A small encoder-decoder audio transcriber, trained from scratch.
Model: encoder arch transformer, encoder norm layernorm.
Training: normuon at rate 0.0034, 7600 steps, batches of 64.
Data: trained on short read English sentences (LibriTTS-R), 26041 training examples.
Rows from block 4 of the audio encoder of a small encoder-decoder audio transcriber, named by matrix and row number. Rows with one number belong to one neuron. Each number is 500 + 50 x the weight over its row's rms, rounded and kept within 0 to 999. All counts start at 0. Numbers have three digits each.
After each neuron's rows are labels from the 100 clips, of 14976, where the neuron reaches its highest value: "loudest" is the band of the loudest frequency at the time of the peak. Only what is clearly more common there than usual is listed. The data: short read English sentences (LibriTTS-R).
# fc1: MLP up (encoder.blocks.4.mlp.fc1.weight, 512x128), inputs 64-127
# fc2: MLP down (encoder.blocks.4.mlp.fc2.weight, 128x512, transposed), outputs 64-127

fc1.167:506448456502562538485500537490490557472480491454410541424424510442444568445499514534486468497458483516513403511462528506463507441603450492546486495486503421447484441417543462507414487449533416
fc2.167:548473506471427531589452524498498527484477458459402486487399376570441502463508599433528477475466558608524571427497482566468449576623519536526437488486493508516512446463544600485488548483428456
loudest: 1000 to 2000 Hz

fc1.349:525479561489521428627518555471543568487434550494495584475446508502521467444545494512543419487557523580483485480423568537513505463531546549473395609505545540523552467458518416512454443506455522
fc2.349:477515482490500523450535529451512506471575422446495452529478506420646401442565411508463387505548508450459523475499503509545460516512507444437483526494479577525442509486528527509531491467477598
loudest: 500 to 1000 Hz

fc1.460:549568475541395497430524373572497522444505498385499441388558476465500440518477430505529527457509583519415496470515507456538571435460521486471450594533489544490551488547540454531485474467597445
fc2.460:546491505448418461572492524510482471508466541548450532455466461442608472567478475518507453533496598496561557450483484491554481519577466461401522568447543574483458470575437405525484535496528503
loudest: 250 to 500 Hz

fc1.208:544514471506595515494496443526487536512536556412465519440531494457392493442537502503646537486625450509453501480516466478493431538443461508611505550590469354506516512462501411544474456481540536
fc2.208:483505470512419497453556497519491525519510595443573377461468522391552477417417409509492567472527490585512509511452485462540459469492376495425499458508578454497585463500509555482523414513515554
loudest: 250 to 500 Hz

fc1.334:465573529648469516445532481485511496490530512537510496470402497545482554401534497518514511642505516497438562630521462499480498488504403546452540557394543545452497521528446468457536461552461482
fc2.334:455507466465555552430545553516551469484492401423551439426462515465510529568526554533619447539443480532449436472443542513401460439493454548448526480565517505491509529495503477529473561521451496
loudest: 500 to 1000 Hz

fc1.431:484523561582446406466495476455497529469465540406513485522591442555530506494541475449520486491448512484402484452502527470447473436542454503539524527588430531479489503495445530563534590479447619
fc2.431:491407448546473421463502524485504536475476484509443609516564513554496416387536534401474538441412534515473545544521567551579524491558438461467574514485553545427428529503431516586492486468534553
loudest: 4000 to 8000 Hz

fc1.385:539573470652553501483565533583597426530538510512462416533557503564522555482515578452491482531511561482563501487464437413488497521470431438533492538441536548487549467433501473381493598534397462
fc2.385:482510512628503489518571567518567511492484503472442523471516445557518506657481372513509553368512412535513457531557535520476455454447528456442495489528479518602582430502404461454469552500507505
loudest: 4000 to 8000 Hz

fc1.325:490394528563518516496504547423555500524522556562475503493547525544499508453547622459492504566480583447439573448512491376444469487487581553558465537454516572469487490563554534463457532520524498
fc2.325:433495536558533503527568507470508448607460524468506466532549472451471432547489487505459466510565526421454531524546419578511406494578505445550507511450535453497537546451496516572455469495549457
loudest: 4000 to 8000 Hz

fc1.488:461541468310526436513444549608549526486536566501500426413471511478575577481556509521448515514409546496468474516520515522524437486575572575442565491421502553550447518418431522433447479518482461
fc2.488:483467598495542571519517477495553541501535419514501520509548518382492560526521430411466449564438438558548513588584467461471539466553442495463632500446462534533595471563477492579589579508444534
loudest: 4000 to 8000 Hz

fc1.51:552440535583467519517586521488489499483494447551514471479501418483575528471572570519425543471476429518454450558446483450515489544473489415529520575380493363476575550439488524533535670453460567
fc2.51:538544677423445568550510485497552435498609526439523568499531504526604515495509445469513463613484493488512465443546524551478614511412516476522515443473538580460462502573533507458486549465474527
loudest: 250 to 500 Hz

fc1.100:506434519531559562500476543437438505474547488520474512489570545617510458488425543544621469381521505518495540614510465590501437544479486433538404502464441532505446533450528550460509522600500512
fc2.100:495376467535539484494504533540514453485515450361569619443566507551507477560540563481530481374442467530561463531570415578561431464458530475525455471446501526457423507505540570446499479522410409
loudest: 500 to 1000 Hz

fc1.436:465543433441483516451446462531416579521444538611532494445481390605476477418394427489485540569463537509464504512518425483456533543529488571587523494578489537414447474516557477611473535470467421
fc2.436:413494522526494430452420413497501510552565572610486521490552518502582465504513542491583558510539472442506460552514435499477417482522591431512596466477473383601465520485490586569452368591444539
loudest: 250 to 500 Hz

fc1.493:430438553527472448522478466490510413424593503477438413572526548470595458490583490513564426558509511513525494509536485436506435567576546528427495582452544516478438457478522480544569615613506430
fc2.493:511449490463432521460456573535435505546429511549496515438380553513514587547524465485502509504488466541420549458408489458463544573586520516472546516439554423573409556456517520517466417469474642
loudest: 500 to 1000 Hz

fc1.369:510576521587487457578397523476442446496497551496562442484584544459584507514537535519423506558546529545514491520427528552511556477446488551532513652511482543528521472468548458527470530520505488
fc2.369:495470482514430540552562530543497457467570507373397508450444438459495444421448487476503404533455459538466540412498488598575424541429456561652498512471462669514447481516533505496455524455450427
loudest: 500 to 1000 Hz; 250 to 500 Hz

fc1.174:399429487481544512469539564493496445435526586559568476435472501528477541406565571571464521544452440416429524560545592547560474523469531484453433627463495495478395404540494521509401498522424484
fc2.174:616440478529499492491498525473590516513476498608545432411496494439516437634504472556547496517453480488495488548519497473505533488501490496461506501576464574587462443503468552605553396443526510
loudest: 250 to 500 Hz

fc1.290:534445524535537499477398503514564512492448627503469462569457529620471539454495577448501558558359501548524402421543481536546539472438525479464494594583535525478443526544512576495537525445544444
fc2.290:453405522497517510543466557601552408508492457541465621496478513522460529456534436462532602575477489520537576416480514437486519541592503456583486472502393507506441521537516595452565446522488528
loudest: 4000 to 8000 Hz; 2000 to 4000 Hz

fc1.329:561630554509623514436423493457495513421509492491429473467450548495588475543493481459544484510495449415536512472513544473554536475511607522502528594508406472562423531512449532408459576463512542
fc2.329:514572448602511437434544400571485529502570451514587578493343455435504537480520445532547379538499462377621568468541503517499519486459586492486569500426543427472490498506531454528552454508442508
loudest: 1000 to 2000 Hz

fc1.335:542490480488514423468485506414555436471472494438486433576464554532572465460545589489533468499521496468549510447524486469446507522516459461347439539557523499508470541512398579497555552423443563
fc2.335:429546593549494478460514528452489473557562599502566509499452567467445444443497497459525527513477506396481507505481449453514509543566542396566501523511616487504459505556544481445575456552459503
loudest: 500 to 1000 Hz

fc1.170:507545485406471407520538484400482555451482448598533543535507500488493505416508413482532535518493551567525443416526475460553463487450469505571605506408515462596426531537504490542495545496475541
fc2.170:492457532617484581521521503591622512532507555514401481530467608497513469625599586493450411504456408435553553509515476513468494524545489488472446474563518524472563520465472514461537506510625436
loudest: 250 to 500 Hz

fc1.421:521447554478468450571424540465530435406603466513537463540482394443439535466500522686490444470528430418429563535438497429587460577490520506529566522499566471581562460556538501537505516566499480
fc2.421:426491468509481483516480520521547461519500450542567615441460525477498457419511478604450466480463466476577421453523564514539429488486513553484564417557483451513401329435554525456479401514543561
loudest: 250 to 500 Hz

fc1.179:494459453522548520470468465461556462574503508517532520434510406599450488531480522522522453441445495451561482505533401489442674456480462442596499516455518560489491458457506469465515529501514520
fc2.179:580506486500542574530457416523552535536524573535456512535541411478525472440451519454555514538530416557601505490503446450427552517443380562526540443495499567501443477493411445548564512516476484
loudest: 1000 to 2000 Hz

fc1.382:443473451420483481494451525560481573484521548595561520447493463527420544448417514555532453539572516432446597496507596424541515538574558502582527524427502451552508470498607528482568561481527484
fc2.382:428478564549473524573405549433544530564531473538510449412495567523513337538482509472451500496515446458590408567438466470577522569470407506447515473556570455496488507433536452439516415505541519
loudest: 250 to 500 Hz

fc1.379:462529460443644442521523421425484422446484465496476527532416486498495517464538514598497479443544534479458469564577569541503563479572509568480424480431503490484465478524442529486494566585483504
fc2.379:520458376487474569544492594430526532538549501509451509492480508510555545535442516501435511447438546503564426548601511467472569475537550512528556570512535519607508538498443404508536556508468538
loudest: 250 to 500 Hz

fc1.134:439424447454469490485476503329546536419532494481470490452458445517418577438505531638588483501462509468533540505505524451510560484489487457473479487462547489555565522522480570542528506523533453
fc2.134:459480399576465482544521418449592478487521542496552482553507557432499423492529468586495459463486572513541430512485449524499483496408409514527520462476586496388399525514419570508445380496508531
loudest: 250 to 500 Hz

fc1.286:605514418461495422484440486495504507477529557462583501533630479491555507478464518565449485543497507479486513541562556558445547416434448572485462509547514466605501607477545481489497486474469487
fc2.286:521600524549495456485453513574549433525518568581457504511525433528449531503492522422580507437529485546471496548459404458482521603587454433468530444515499557585516527586413622528503518574502569
loudest: 250 to 500 Hz

fc1.96:519365483512576543439539507565484486470436470526478556574447482504443506384510535533472418497518465507460461555494571442393478393468460415547500544475522538516437445438552447567463540489496373
fc2.96:603450435458492538493485425546435521452507565472459478617429448549527526524554488477459497417502521497501467540471523498525478430493401481492460448426562546499461479398459530519452496502513482
loudest: 1000 to 2000 Hz

fc1.246:529486437414546478574504479544416528474528454536443484598488446487525520510434545612511534433510451448503459467401406532547404442461458530451530598558481531467506595397398481516530558465543571
fc2.246:508494501406551477466396439425459421521513414451457503487500481515508540514501487529601526521468469520426490520461336477587464529497419582493507446496464430587459461497509547517397571560470576
loudest: 250 to 500 Hz

fc1.90:518500379485481561514530519452532510501438531454525381530453483469442468440586508524527442538490548442605505474463516541470560479513441489436441436435433479494493489530492522509448507505478426
fc2.90:535519473509458497446501512481512575455574456460577460530491440473483565447560552582594495498500559504512493475517518525526419560374434477446551469449450492437441479530440558545589478470473567
loudest: 250 to 500 Hz

fc1.439:507517500515507471534534477496543486472511453474437519511370505375558532525549449388451376488604583446342480462490461432488503485459499526537500498521580528506552542465534507571560601460513373
fc2.439:517489479481474507376533452518524496466453614495437571514474389543516489484483527445599482412583556544524525464593432519470513557546461404455466485548514496478530542465502532468561508478526416
loudest: 1000 to 2000 Hz

fc1.148:605434497469563424565463475549495455522471526531425446561479563412489456560537611491470490566552468446507429449470586476475483468504505367547495498570604472483498453474450463501519449446498475
fc2.148:513473571488480537535513501471480469422505419516477484516523497507409410467628530520522605493575551449582506495493432462595510518570560509557436515515526507466548521463575511579474458487490587
loudest: 4000 to 8000 Hz

fc1.509:453516451516491356544347485447458416518501483560522521525493496495498569535510505448544486528449576512467421493519535613526564495470480466558443550596476565489451420493538544476511583555488477
fc2.509:555456484439451541451478450488576568456498532468538522468478501474498535503532541512565515525459540498482553482455507628447468540524505559497412474573460413523594495554503471475586469539453638
loudest: 500 to 1000 Hz; 250 to 500 Hz

fc1.146:525616486466495459540453506492457625545454560521570471527457498604454512475443466485445660484402532497454434454549512490573508534462625600512433548477463486475523490586455375445508528475519496
fc2.146:510507465505446478455500490567523434491457553525509497525472563400566502546428512521554412644588451495521537472486586425454457542468537483572510533439571555538394484470451446563503534444423525
loudest: 250 to 500 Hz

fc1.133:435541512510459522528545592542447560539525537468489454483374568413434526445558428450549410463468476477482516434494550508545443502516574638464520466502484508571498474479498498514432487444536505
fc2.133:467549510333503503560483523558541522503498565575548487460611468559369535459459553492495474554486445559565496495508495513482466528486489532471500443445491448499588542569526628564552540464459604
loudest: 1000 to 2000 Hz

fc1.258:482555547507538445490459473487515479508531538556469480510429464466500463490524484436541425472582453496669519491516508417543461601487515551428456566583501465472459433379480534488520530503479556
fc2.258:626581422594592403449465523538460625489545460498501539462440530581487464539439452542559498558472539449457550519497493476438544495553503473467512513465510537487439640492473442510487508462531431
loudest: 500 to 1000 Hz

fc1.101:489513539381430533502540578460494494445479522487462486482538516494413501397465607540481458534503464483401443515503538588471428477578384491522499500494476396568502425560457506496485570525563495
fc2.101:536451466456463621534522467530561450468519522444569492430458523519482527581477514607540509548552545491564494562536432577471513525490464464551489478467544455589442531586519468576518475562463439
loudest: 250 to 500 Hz

fc1.67:532470462484475518451519473458533474490487451467415529549462469522531459439552537506501458505526516476451558562445375531519572435477422475560525483406468437520520467551473426513424531540535440
fc2.67:499477404511523597508528474547450574519484484480505415509476495525463523528473468478426520415510423501582492467487524490502434536407535438517493498574445541551492552513480520552523456531564496
loudest: 500 to 1000 Hz

fc1.194:465512530534498468422476506458424442497506473515523489457516417458479522528537515449494550441520506553414458597439532431600475537465550499463488486517510445657542425654563577554582500507469507
fc2.194:502403475480498519447476468430570412503432498497519529488545472488464611505481435527543454434518464573485452559546428515551500507498397456411576491577454478505566453646501511543409483462506492
loudest: 500 to 1000 Hz

fc1.399:570498452450548477492562507512517462541573486517545418436410486469583445475581523549533537516496427575477490401455432510415358434527484621429464459501526435460546515506575517567490442576527466
fc2.399:484507517411540481404501450538504509528470516531562489433525560526541434417405442462565518506471511445529495458559500544508410474469574582475484396529455446576418504509501454523451381508463516
loudest: 500 to 1000 Hz

fc1.345:507528500542623589530500489432531541503579598460505447499509552499466474534501495484549447510488510507475546575479460516469442499525544605468440539592465466601498447508547462449564489434514484
fc2.345:532518501476460382492595468480526572508488451421492484467468590506587525541464460485465457553520532452567423485540402428455449517467555485507533497443479463526398526520520455475401533504558457
loudest: 1000 to 2000 Hz

fc1.109:480510433485482434540559494511529489575505494534477566599447453527465541509421619491480528466485439592510407536509454483505499466520513496543613515633500465470531479569476527502450518541590433
fc2.109:572498446627581551492456468476442571471504505432470464517506517412544436509513456624497484588428549460459498447451488538507522567487529385533512482582529533476489531513486488448497434536446506
loudest: 4000 to 8000 Hz; 2000 to 4000 Hz

fc1.494:412473479502510500485471528457470434465494467511627552389646532539526520444529458510571418500479462537435537507543538564446566513626502437502478495492509541422618595451468576511471543565491484
fc2.494:494532470518487532529488490402509552486528490428387520481425438480522603461507495561485487526485571551522469453419463567550537510524570504431422612524508502526422494573520446514541466493457559
loudest: 500 to 1000 Hz

fc1.6:552452539524547528415589419495496517482491361491411478445452521459494573499517565457535485448578558483455572469458548559472565402491470453474465544505550403407548458555492571518402490484510457
fc2.6:558454534440492488423422527439455519414509472516492410584538511505545529519506556442546538513475451528528501432565406521467498563537521511510454468444514495560591521472460510532544518533449528
loudest: 1000 to 2000 Hz

fc1.279:504585461516502482458552508459445596514559356505425479433556490522455511530529474507496442526572577472435553596539440468541504518520489502509440539512468458483515639523525510519470507463575410
fc2.279:516495479575435534530475570482450555473423565473542471527442507509493450442506563488594538479466467499490503510545501449598485489469548511665515460430564486379478583491604551532489414545442425
loudest: 2000 to 4000 Hz

fc1.254:498540495510570447481542443511470439544473452408531522505481498506543542504474559486481453531523540464447458456545568546576557503492498396583470576567464514514496448439513523486617599547448526
fc2.254:588512509503542594505463445485503509529453432480482591424482539475535549496511547470450552474520608540460449458482492449573491581556545434512444436439456500566575508451516444432515546524533431
loudest: 4000 to 8000 Hz

fc1.228:485554484512478481500435572467478566450487436497490460530554460485571468507585467539443526465520480555376550481517469490481448509631542513511574533490467533496538464589464502422503448487488595
fc2.228:549454504447465574427451429542600487480545488496499443552591535559390569454482482513478509550588437454435525519531516533644498482571459588538540561386480430452439567458479500459578606503532413
loudest: 4000 to 8000 Hz

fc1.102:445503489473519490413583551528481533544506404412431479550475475520548497523525555493524409613518528461518413440416363454439514421553440494470528397466445629539499471541474513556458486524534519
fc2.102:509446507573511444564512513489436505431536442565547412493411520423396518467587506557533514462522545474551500544542537527540540538432564409449527456443452434506511453527455486487444517486426480
loudest: 250 to 500 Hz; 500 to 1000 Hz

fc1.140:452498375503527492589477472462459489529529536485530597572481456560453562559529510511411493485506599446445516429415445545477561385516471559406392465512586532495544526521451452461566476548417527
fc2.140:514449587482515466481502554542490541438574531494443414615415458518513543508442513530549463487461493516498518522474474569572506498517450515536451543518515498482467471545580399611553521455508587
loudest: 500 to 1000 Hz

fc1.242:495469444474448432436463495546435472530496497536408494452453529487434469568401572485485470450439555530474486512455587506551444488478526527502371521654581489472549513500485561460520550503562486
fc2.242:554511482586436524496482490534510500338514471536435551473622520533549552483584536545486520507468502484503452495453523440529408532538429439466466480509536459515574527538539536477507484366509588
loudest: 4000 to 8000 Hz

fc1.1:496529464502486515448431588482493503432532526428501555584455415465476440507512505481575524563520439518405516428514503556473488500511589477489443450534439504530512483520471557448510505564488472
fc2.1:449534539535522518516524489451466552563522458408500490523446496526517486584625460491405536472512443564661539539546473539453532454545488545528473413474468517536534411485599446514617453446568517
loudest: 250 to 500 Hz

fc1.205:416526523431459508514501545476496392498532553438468521427462523486439494539550531527591420503529522448521513532436533490526548444521428525439473455497418484525548447568608411526508598502444456
fc2.205:472533516505517509362503520557531406409522485576562477445532450382491442516456540611524477469475499484548550484518563452504463546511402409460455478482479493475418458516464563501501498483487500
loudest: 500 to 1000 Hz; 250 to 500 Hz

fc1.377:492523419361452484582391388472410433475534558470466483401523485472498550434525587554520515526554593430504519544443609547553467551470441524479532505556433454571517457488522505596499585485503492
fc2.377:470561485447508499445452453513500498471509605504430436462500554468522420493634454542491531464597556475467467488478550495579500503547503436522477436532496451570521513559521446501540529441476549
loudest: 4000 to 8000 Hz

fc1.59:477524526501494434469488471513539524438475541553580512524469562596443499568456537424430455479461555605594397469468495543520477443489485506368566492500444531611480451532550493543544496431492526
fc2.59:446471458554445457465513577492550557499449579571488563445527536564508574543517456508536479492552469566511485539481478515434519499478536557483597469461492580469448517604496584468474540372441445
loudest: 4000 to 8000 Hz

fc1.36:558543537418514566453545483416540449551507622560475509514609484526418468441568511436468550524411504423453431474465579499436487504434475519411492437419456512499583495493514478439515529559407495
fc2.36:507410600584479541613497568562456476491546549456476541457456440495512434539481515428544519513558395399504561541610478500476544454511502530560490533511451496539583507516465532340517466496524539
loudest: 500 to 1000 Hz

fc1.30:509540573586455577483511521454479436467573532560539520471589453561483478539451461509392525476540523414447531481507512469563462462533437520520469485448535468490568614522522474567533495565440507
fc2.30:505523508537506526535506466537620493485473542496480491422531581527462525443487530470467385459436467473525480519446569499443460500507420463458523467455609446417518420555559441466515482392507485
loudest: 4000 to 8000 Hz

fc1.457:508501470467546384503436496441452502499451613436548488556507568476567541510686486456501558499467495522465499557582521476474491575607523531491466550501469537548434473510434518463527547446480572
fc2.457:521407545466458516520518584401437434529473470454505529477503460485579489569591436473368506438496463544526512525552525510483552488548544473490522545490538442529515562439508455463521569554462535
loudest: 4000 to 8000 Hz

fc1.353:420485476532543549464572414460496454455496530488519485473529511491478549395512507502537434529425507498480524548476461551481449455466444443477414538495572493512465524562428522455606471519523566
fc2.353:475526437548535465501520452502453520597458454550442574417491486483554531442437601543551508530413496489529564489526447546570529530458489436471483524441586594394514522462449608499517464549479477
loudest: 500 to 1000 Hz

fc1.497:488513507498510421502502514510601507486473468474481389502453477399459549573477517396531565446519550480617445493499425503502471517495505570528534514476525510489512479563430582459503601442448524
fc2.497:499429642465445442485518542491488536557456559532492518415480460495480438453607497555494471537520623462485461529515526464465555520546515459446426505500521511617525510594537557456479424589485508
loudest: 500 to 1000 Hz

fc1.152:515620495500568473446555492514506512468512376502528389473415419579584439501586509571597551518514496542544428512512542562490527499524559427492503434547510545486543482531538487501509496538481496
fc2.152:565530487506472459458601450490547503464414416599506544379559422472527440537508486450569560591545455521530541476484513504447456512505440538512524429546472550414479493545540510488542439482498548
loudest: 500 to 1000 Hz

fc1.82:625573464488553460490511426508556522534405556539441444548486531476486598561494562475443503641490548499552459576570462532441499496494628475490485523502428551418451581510494456496492570457565495
fc2.82:432483582481507471451490511458434433460486458474566548466492391506418452448479493562535552402551470490450514540433503446489537478529468464493418517512456510478481432564537428612497518606515494
loudest: 250 to 500 Hz; 500 to 1000 Hz

fc1.441:450491524504433482529519548526524450530464442452450513613587582571399524485509441462492457485626553607542426459456347415469519511491522521522414498429566506449489459534458459487526533460540584
fc2.441:505542475523584508511457451520472477451543562407479530410536521447533582517543505491632570534439444400475499490499479540537549518422502533503462482601464514511399608527506447536486509527517512
loudest: 4000 to 8000 Hz

fc1.266:439543492476461406492541406538542555537459569428496511436461475527426445554448485564509522534543450596401460456508497422521515539527426459499571455472504430519609476575552435491463521455532491
fc2.266:473613506496436479496452513573508551494479453515493501428498536541503554513438470476468521481468419599371578553513520468498470462530518471450588476491512478556550606419499492446526477429469478
loudest: 1000 to 2000 Hz

fc1.244:446512472520537425429585515476631463481559527493568429549529599432463495467537408487491460472499525471525526450477506527492509484442525456424508562524449498462469521486475609501487507506430494
fc2.244:528499541576473415493522509500584489583454548551482495574445553514453477517422442460476447539550589415536514445514483556537459419434583516548512468516455555527411523492576573528617542416532524
loudest: 4000 to 8000 Hz

fc1.263:589506493474577454576507434491530490483497475479546511496497528451573417498445528490603598422455430569488448411479503502471448492558575517471482408535567429465560473520475446567521391622416431
fc2.263:549357561565506561431559467497506500571444440558509454488468531477525360468491522492613497455485457486497495469527579524559550521507540513518465458611460566486490410544494512588534322544474487
loudest: 500 to 1000 Hz; 250 to 500 Hz

fc1.507:436433447513558393469483458435506445524368567442562535518418397628546437517490538451438474493526527592502521564526473593471516450477455476536522501481510394506451433604496540440459463527478503
fc2.507:384555571504428507507539459472433587530537502582476487452461493512460472518431525537574544523442476566525497579537496490520532549541612422454443478425445481580533537551484517568502490485527441
loudest: 500 to 1000 Hz

fc1.278:496511447495518427411524476496505377451481479493561482423520440582517456484605477498468465466528517497603511563518480446449566523458491492371509454540438502482408570492553465540454496567412453
fc2.278:506501528419547453442505530527438435503629514566455505502449479453426392496468590440624466485583537404490534581528549491492443612545558473479533566523526538529493457483392509490599537494515543
loudest: 500 to 1000 Hz

fc1.112:628486532571525385443465430539512529506517526506516444421422546610417458495516496560460614571521489436423411413481414482477505440427432471497439426474526454498554529575504573537496505494463519
fc2.112:473531510508413395444439451522574466570480479551545598465563489413560500515477453482558463495496556608400574440507502459495455542510525492523547545583485518558454532524441369487497546477503487
loudest: 1000 to 2000 Hz

fc1.223:462480481542412461472572522528585533421630503546516456456510514513551580510538552489561496481445495488416469445508567482447486464454582564523472573473523411473454514465430565466422592509393478
fc2.223:467552495612506513441560606511486522453507457470458527544515480510480509575513455466491511440478460419478482583535540502611507530505484505475534483492439447440455554549474600490604459481498444
loudest: 4000 to 8000 Hz

fc1.234:526453460410469526498517434400551442478521490506539513446491523602502483457441507444499509480505529493541553376478490495531383486493534446626493492506471452540445392435551479564553528480483541
fc2.234:532470390532532464496421364498506475620441481573453463580430447541523525526503527451458528517454486447486500517472532533555480526531519504506528494457457492495570558512479493485529438532545494
loudest: 4000 to 8000 Hz

fc1.17:492550457524514541498479503527453557507444493495482516585508451490496566467519552497473424425469573425482531421551489522553614502457472523554482531538505579527518452594555426462459540536502657
fc2.17:379489455526542551536430464504502492477574548463489403534516436558524521501544521541540522499558610461384546470402490458456502592522445517422434437470439463492485523578401438523490518478507503
loudest: 4000 to 8000 Hz

fc1.339:491434517492593547511482444452393501523595474459456512534505537475552513547473583492546460495459533503463446444518500513603442410563544510540462456575471532496559416478493475494514477500508668
fc2.339:477425494420567472461567481549476438529404503424438511495488491481541469563622501477468500539569539554453590504581473457554510564633496551473534447516529482579594457460475450532456521509449531
loudest: 4000 to 8000 Hz

fc1.91:469516413584495426442474535453522489615607462519593540506569545545514426526492512489403521536482491426577494471463376434444517558493523479588574527465476571522546461468436408532524573420484459
fc2.91:485554403467516574468448517549525541551507485492594530477533504538584508547521532529490517458465516528528423466555405516395545449485434569497538467399554518499533432525521523554562493504515426
loudest: 1000 to 2000 Hz

fc1.403:441504430507483366500465504497536602511443526499528510479540436504502537489553469423426523486477457425459538538471540508487511487442494533508524572457552548517491473478521506450470565454478507
fc2.403:533509553525451462528510527617572447516516517485477509464429531536521554525442430511441504489503476538466461525555569445399504447551606512443438445490455466455499459517434471433418434492491595
loudest: 250 to 500 Hz

fc1.384:429489550497531463527530538486499521574526497452502457499516453502486491560475512516402567508447476488449460537488516384522513543688477510450566495528452475490499476434467423517518542463494447
fc2.384:526532543462466461490546565496565520548479404529447483455561547584491483521419528507411522550511421511517523502411527516474589550647547573481534478517436460534495517430492541478613525504489420
loudest: 500 to 1000 Hz

fc1.501:501473569546495458499580435483526542492549466468511465491540466606486460539476492509549399551474547576488545620435508559547475495542471487586511574476409473550524495434555588434482410587528524
fc2.501:497504549538559428477520548433564482466550500502464545459530584522498514552479476518566540537575489495495585441601550402456452422488540584527532508485558471385578440519441539507543546537546446
loudest: 250 to 500 Hz; 500 to 1000 Hz

fc1.8:572553517406494512465483430474488544486568540472472533505503385647510397513456546557529507440467426416466469444450414453489578503515537435473513563434590459596562435602479603526536529537465466
fc2.8:517497476438425592512438460551566296493458478478554533529594503541425494560488462472502430525539511544491589454521463520467466497542466466511588535606444476591531557364570483436501479461469536
loudest: 500 to 1000 Hz

fc1.256:555467483493554468560398501429543444549489477541465467472507562571496592563423465440519506452540420576459468538462514358524420500468504585524497518603521561441543488551514572484664477419521488
fc2.256:520469493583551584394478404455596489512416473500482508482395479423435567459575422532496557458516496540448436519473474528546476522565525486528464457501534479611551503567532577448469494563445423
loudest: 500 to 1000 Hz

fc1.221:451486485471531509497520539641491462487562468500525455455531575529477519559506527478481568485519468612525422531484435505513417428502523550544444483451461432557566587480414431488509467487610356
fc2.221:432530536498532526473480435579394461556565495546536549460528593538565500472540515504436545417581419573483437537529542522539505543438534567465483477491530466560557483488452524438458542538410440
loudest: 4000 to 8000 Hz