Rows from block 4 of the audio encoder of a small encoder-decoder audio transcriber, named by matrix and row number. Rows with one number belong to one neuron. Each number is 128 + 24 x the weight over its row's rms, rounded and kept within 0 to 255. All counts start at 0. Numbers have three digits each.
After each neuron's rows are labels from the 100 clips, of 14976, where the neuron reaches its highest value: "strongest on" is what is common among them; "loudest" is the band of the loudest frequency at the time of the peak. Only what is clearly more common there than usual is listed. The data: short read English sentences (LibriTTS-R).
# fc1: MLP up (encoder.blocks.4.mlp.fc1.weight, 512x128), inputs 64-127
# fc2: MLP down (encoder.blocks.4.mlp.fc2.weight, 128x512, transposed), outputs 64-127

fc1.159:097156145167119153128130122136109099145124155128141105120090106140148133096141112154132137104107117116176136135148155104117144116112138153181145114137133070148151155127114126130123178114167173
fc2.159:184113095143097174133128114130130151138136129137128152137154117155165140107135135129103128076097132109109182122140141165135125115134135140133142107142134087145160125167141164139133120124127149
strongest on: the word "the"
loudest: 250 to 500 Hz

fc1.143:142135196151131134163143083147095139145140143183121137142095100130094161100131128153121140134128107125117121145127147175101112163120098165163089130119096108107182119105138153121128113142136125
fc2.143:131117133091134159153088134145116124141126147189104155139127139117127102122144171134127135114120119099115115095148110105117140132175106138152136135122155116124179112091136168100178106132057157
strongest on: the word "you"
loudest: 250 to 500 Hz

fc1.272:130136164137171105095102131148107129107146131107099136119138135123125127086115122128141153170111150122080121157127139150096124165125096109142185123119095158142123130143149160139105125104086155
fc2.272:133154119107151104146099116125120127123101123148135151100181150111161120105113134105094132089142131152146109102162118136124128110124068144089165118159142157142085122165171154087172153138115134
strongest on: voice: male
loudest: 250 to 500 Hz

fc1.118:100137109137101104130092104184164134097104176111132109104107101137136152081082099178117134116093128133160139138137132122131126131140133132183134132164176113134178153164138114137121163086143152
fc2.118:160128124138130171098128123124158134134121112128130145141104130091144143107131111126124117110081132122101179123179132143121173105130154143111112075108139089094162068113120142148126098164106115
strongest on: the word "the"; voice: male
loudest: 250 to 500 Hz

fc1.43:150118132166115089156171128129132151130154160155170106117134127152114096116167166142148137110123151111145132129138127069158143181148112111096163136151139108121139130120161120107158158133121107
fc2.43:124147124126128163185124135123112132140121167111087134134159127096153169120132123097113116127082094156122114194113150123115166103115150140128128103144140151109144124145132111118126115104142131
strongest on: the word "i"
loudest: 500 to 1000 Hz

fc1.257:097155103114146129166139147141090152113095120123152086148146121159099119159120111134075134121189098156118158114152096113155115119138134160123108138122110144117142111135076108127159136124136146
fc2.257:131130083118090163162101095133124153110060154133116117177132127150151131122096115160132158155146111160155132146148124134138095139143158137123137103124155141128095088161074108136149129150132150
strongest on: voice: female
loudest: 250 to 500 Hz

fc1.409:095175139117071125150091136136066147124133150169099115153126127158119137138096164132158116185159170111142107105136138123136177131117180140117126156105110136147124090130175152112094125156094096
fc2.409:131101118127119160104125091090080138169132132148120154123161126121155102131124181128133095149138112136119091141137140124128163140163141167115134112138164091107125102163162165165128108142160161
strongest on: the word "you"
loudest: 250 to 500 Hz

fc1.182:105112141101165147165113135132138103109168141177151075075098135107125138135158138138131148155116119121110129100119141108085127101135186107170140131121105144134148123100124118129166110108139124
fc2.182:117131163162144115116127157096128130128128127100129155121174116148123098140169157118108118182080116158121091106139143148120120103103132100117121147130121133148142129124126169126093075153124145
strongest on: voice: female; the word "she"
loudest: 250 to 500 Hz

fc1.459:120140097097134117162093104124117078119122107158147143113185109089119124140110110161097124126155129109143155127095140114117108093127147161088106157158161130126158152110100149162089162108150145
fc2.459:121114134123116165133133126099163110159194170129125107107136131148127135130108085090101095129114118089146122131100101087106127112124147166087142146138092135104103085123161194129099145110117164
strongest on: the word "the"
loudest: 250 to 500 Hz

fc1.505:134107150136135139099138115117125148118141147096092142121142130126159078176114104095120093136118102120074113137111112166113118178128130097141122142154139114167144114123150125125134135114102127
fc2.505:118113150097130068133097101136087124122138174156144155103139154142136106128100086147141122122135102111147128086121126129130136108105187152108113106115144111165094143149127112079094109131089114
strongest on: voice: male
loudest: 250 to 500 Hz

fc1.220:142130161152126125149131087167155151102130125170148120145124107114068162104146095132129142126106125157149135184136116133155145174077109134119073107136147116125132130098102118132100133097134173
fc2.220:125155112142074144120135136105127085099089130129141168118104116132117127105134156108144105102127091111094122118108124114096139125199113107172104124108137163087141085088152122099125131094135139
strongest on: the word "you"
loudest: 250 to 500 Hz

fc1.365:141119149135090130123124170136112132141124165128188128152144136127114095183156140127135108093165129140096095121135122107168119112072070157118133142136134142127133121109108122099143143204117138
fc2.365:211093145115089134139112129160108098107165154114180128155094092119138124175136125136153128159121126184143134136133144124134150176152098124156166135115135110158132109109123128118127135128148117
strongest on: voice: male
loudest: 250 to 500 Hz; 500 to 1000 Hz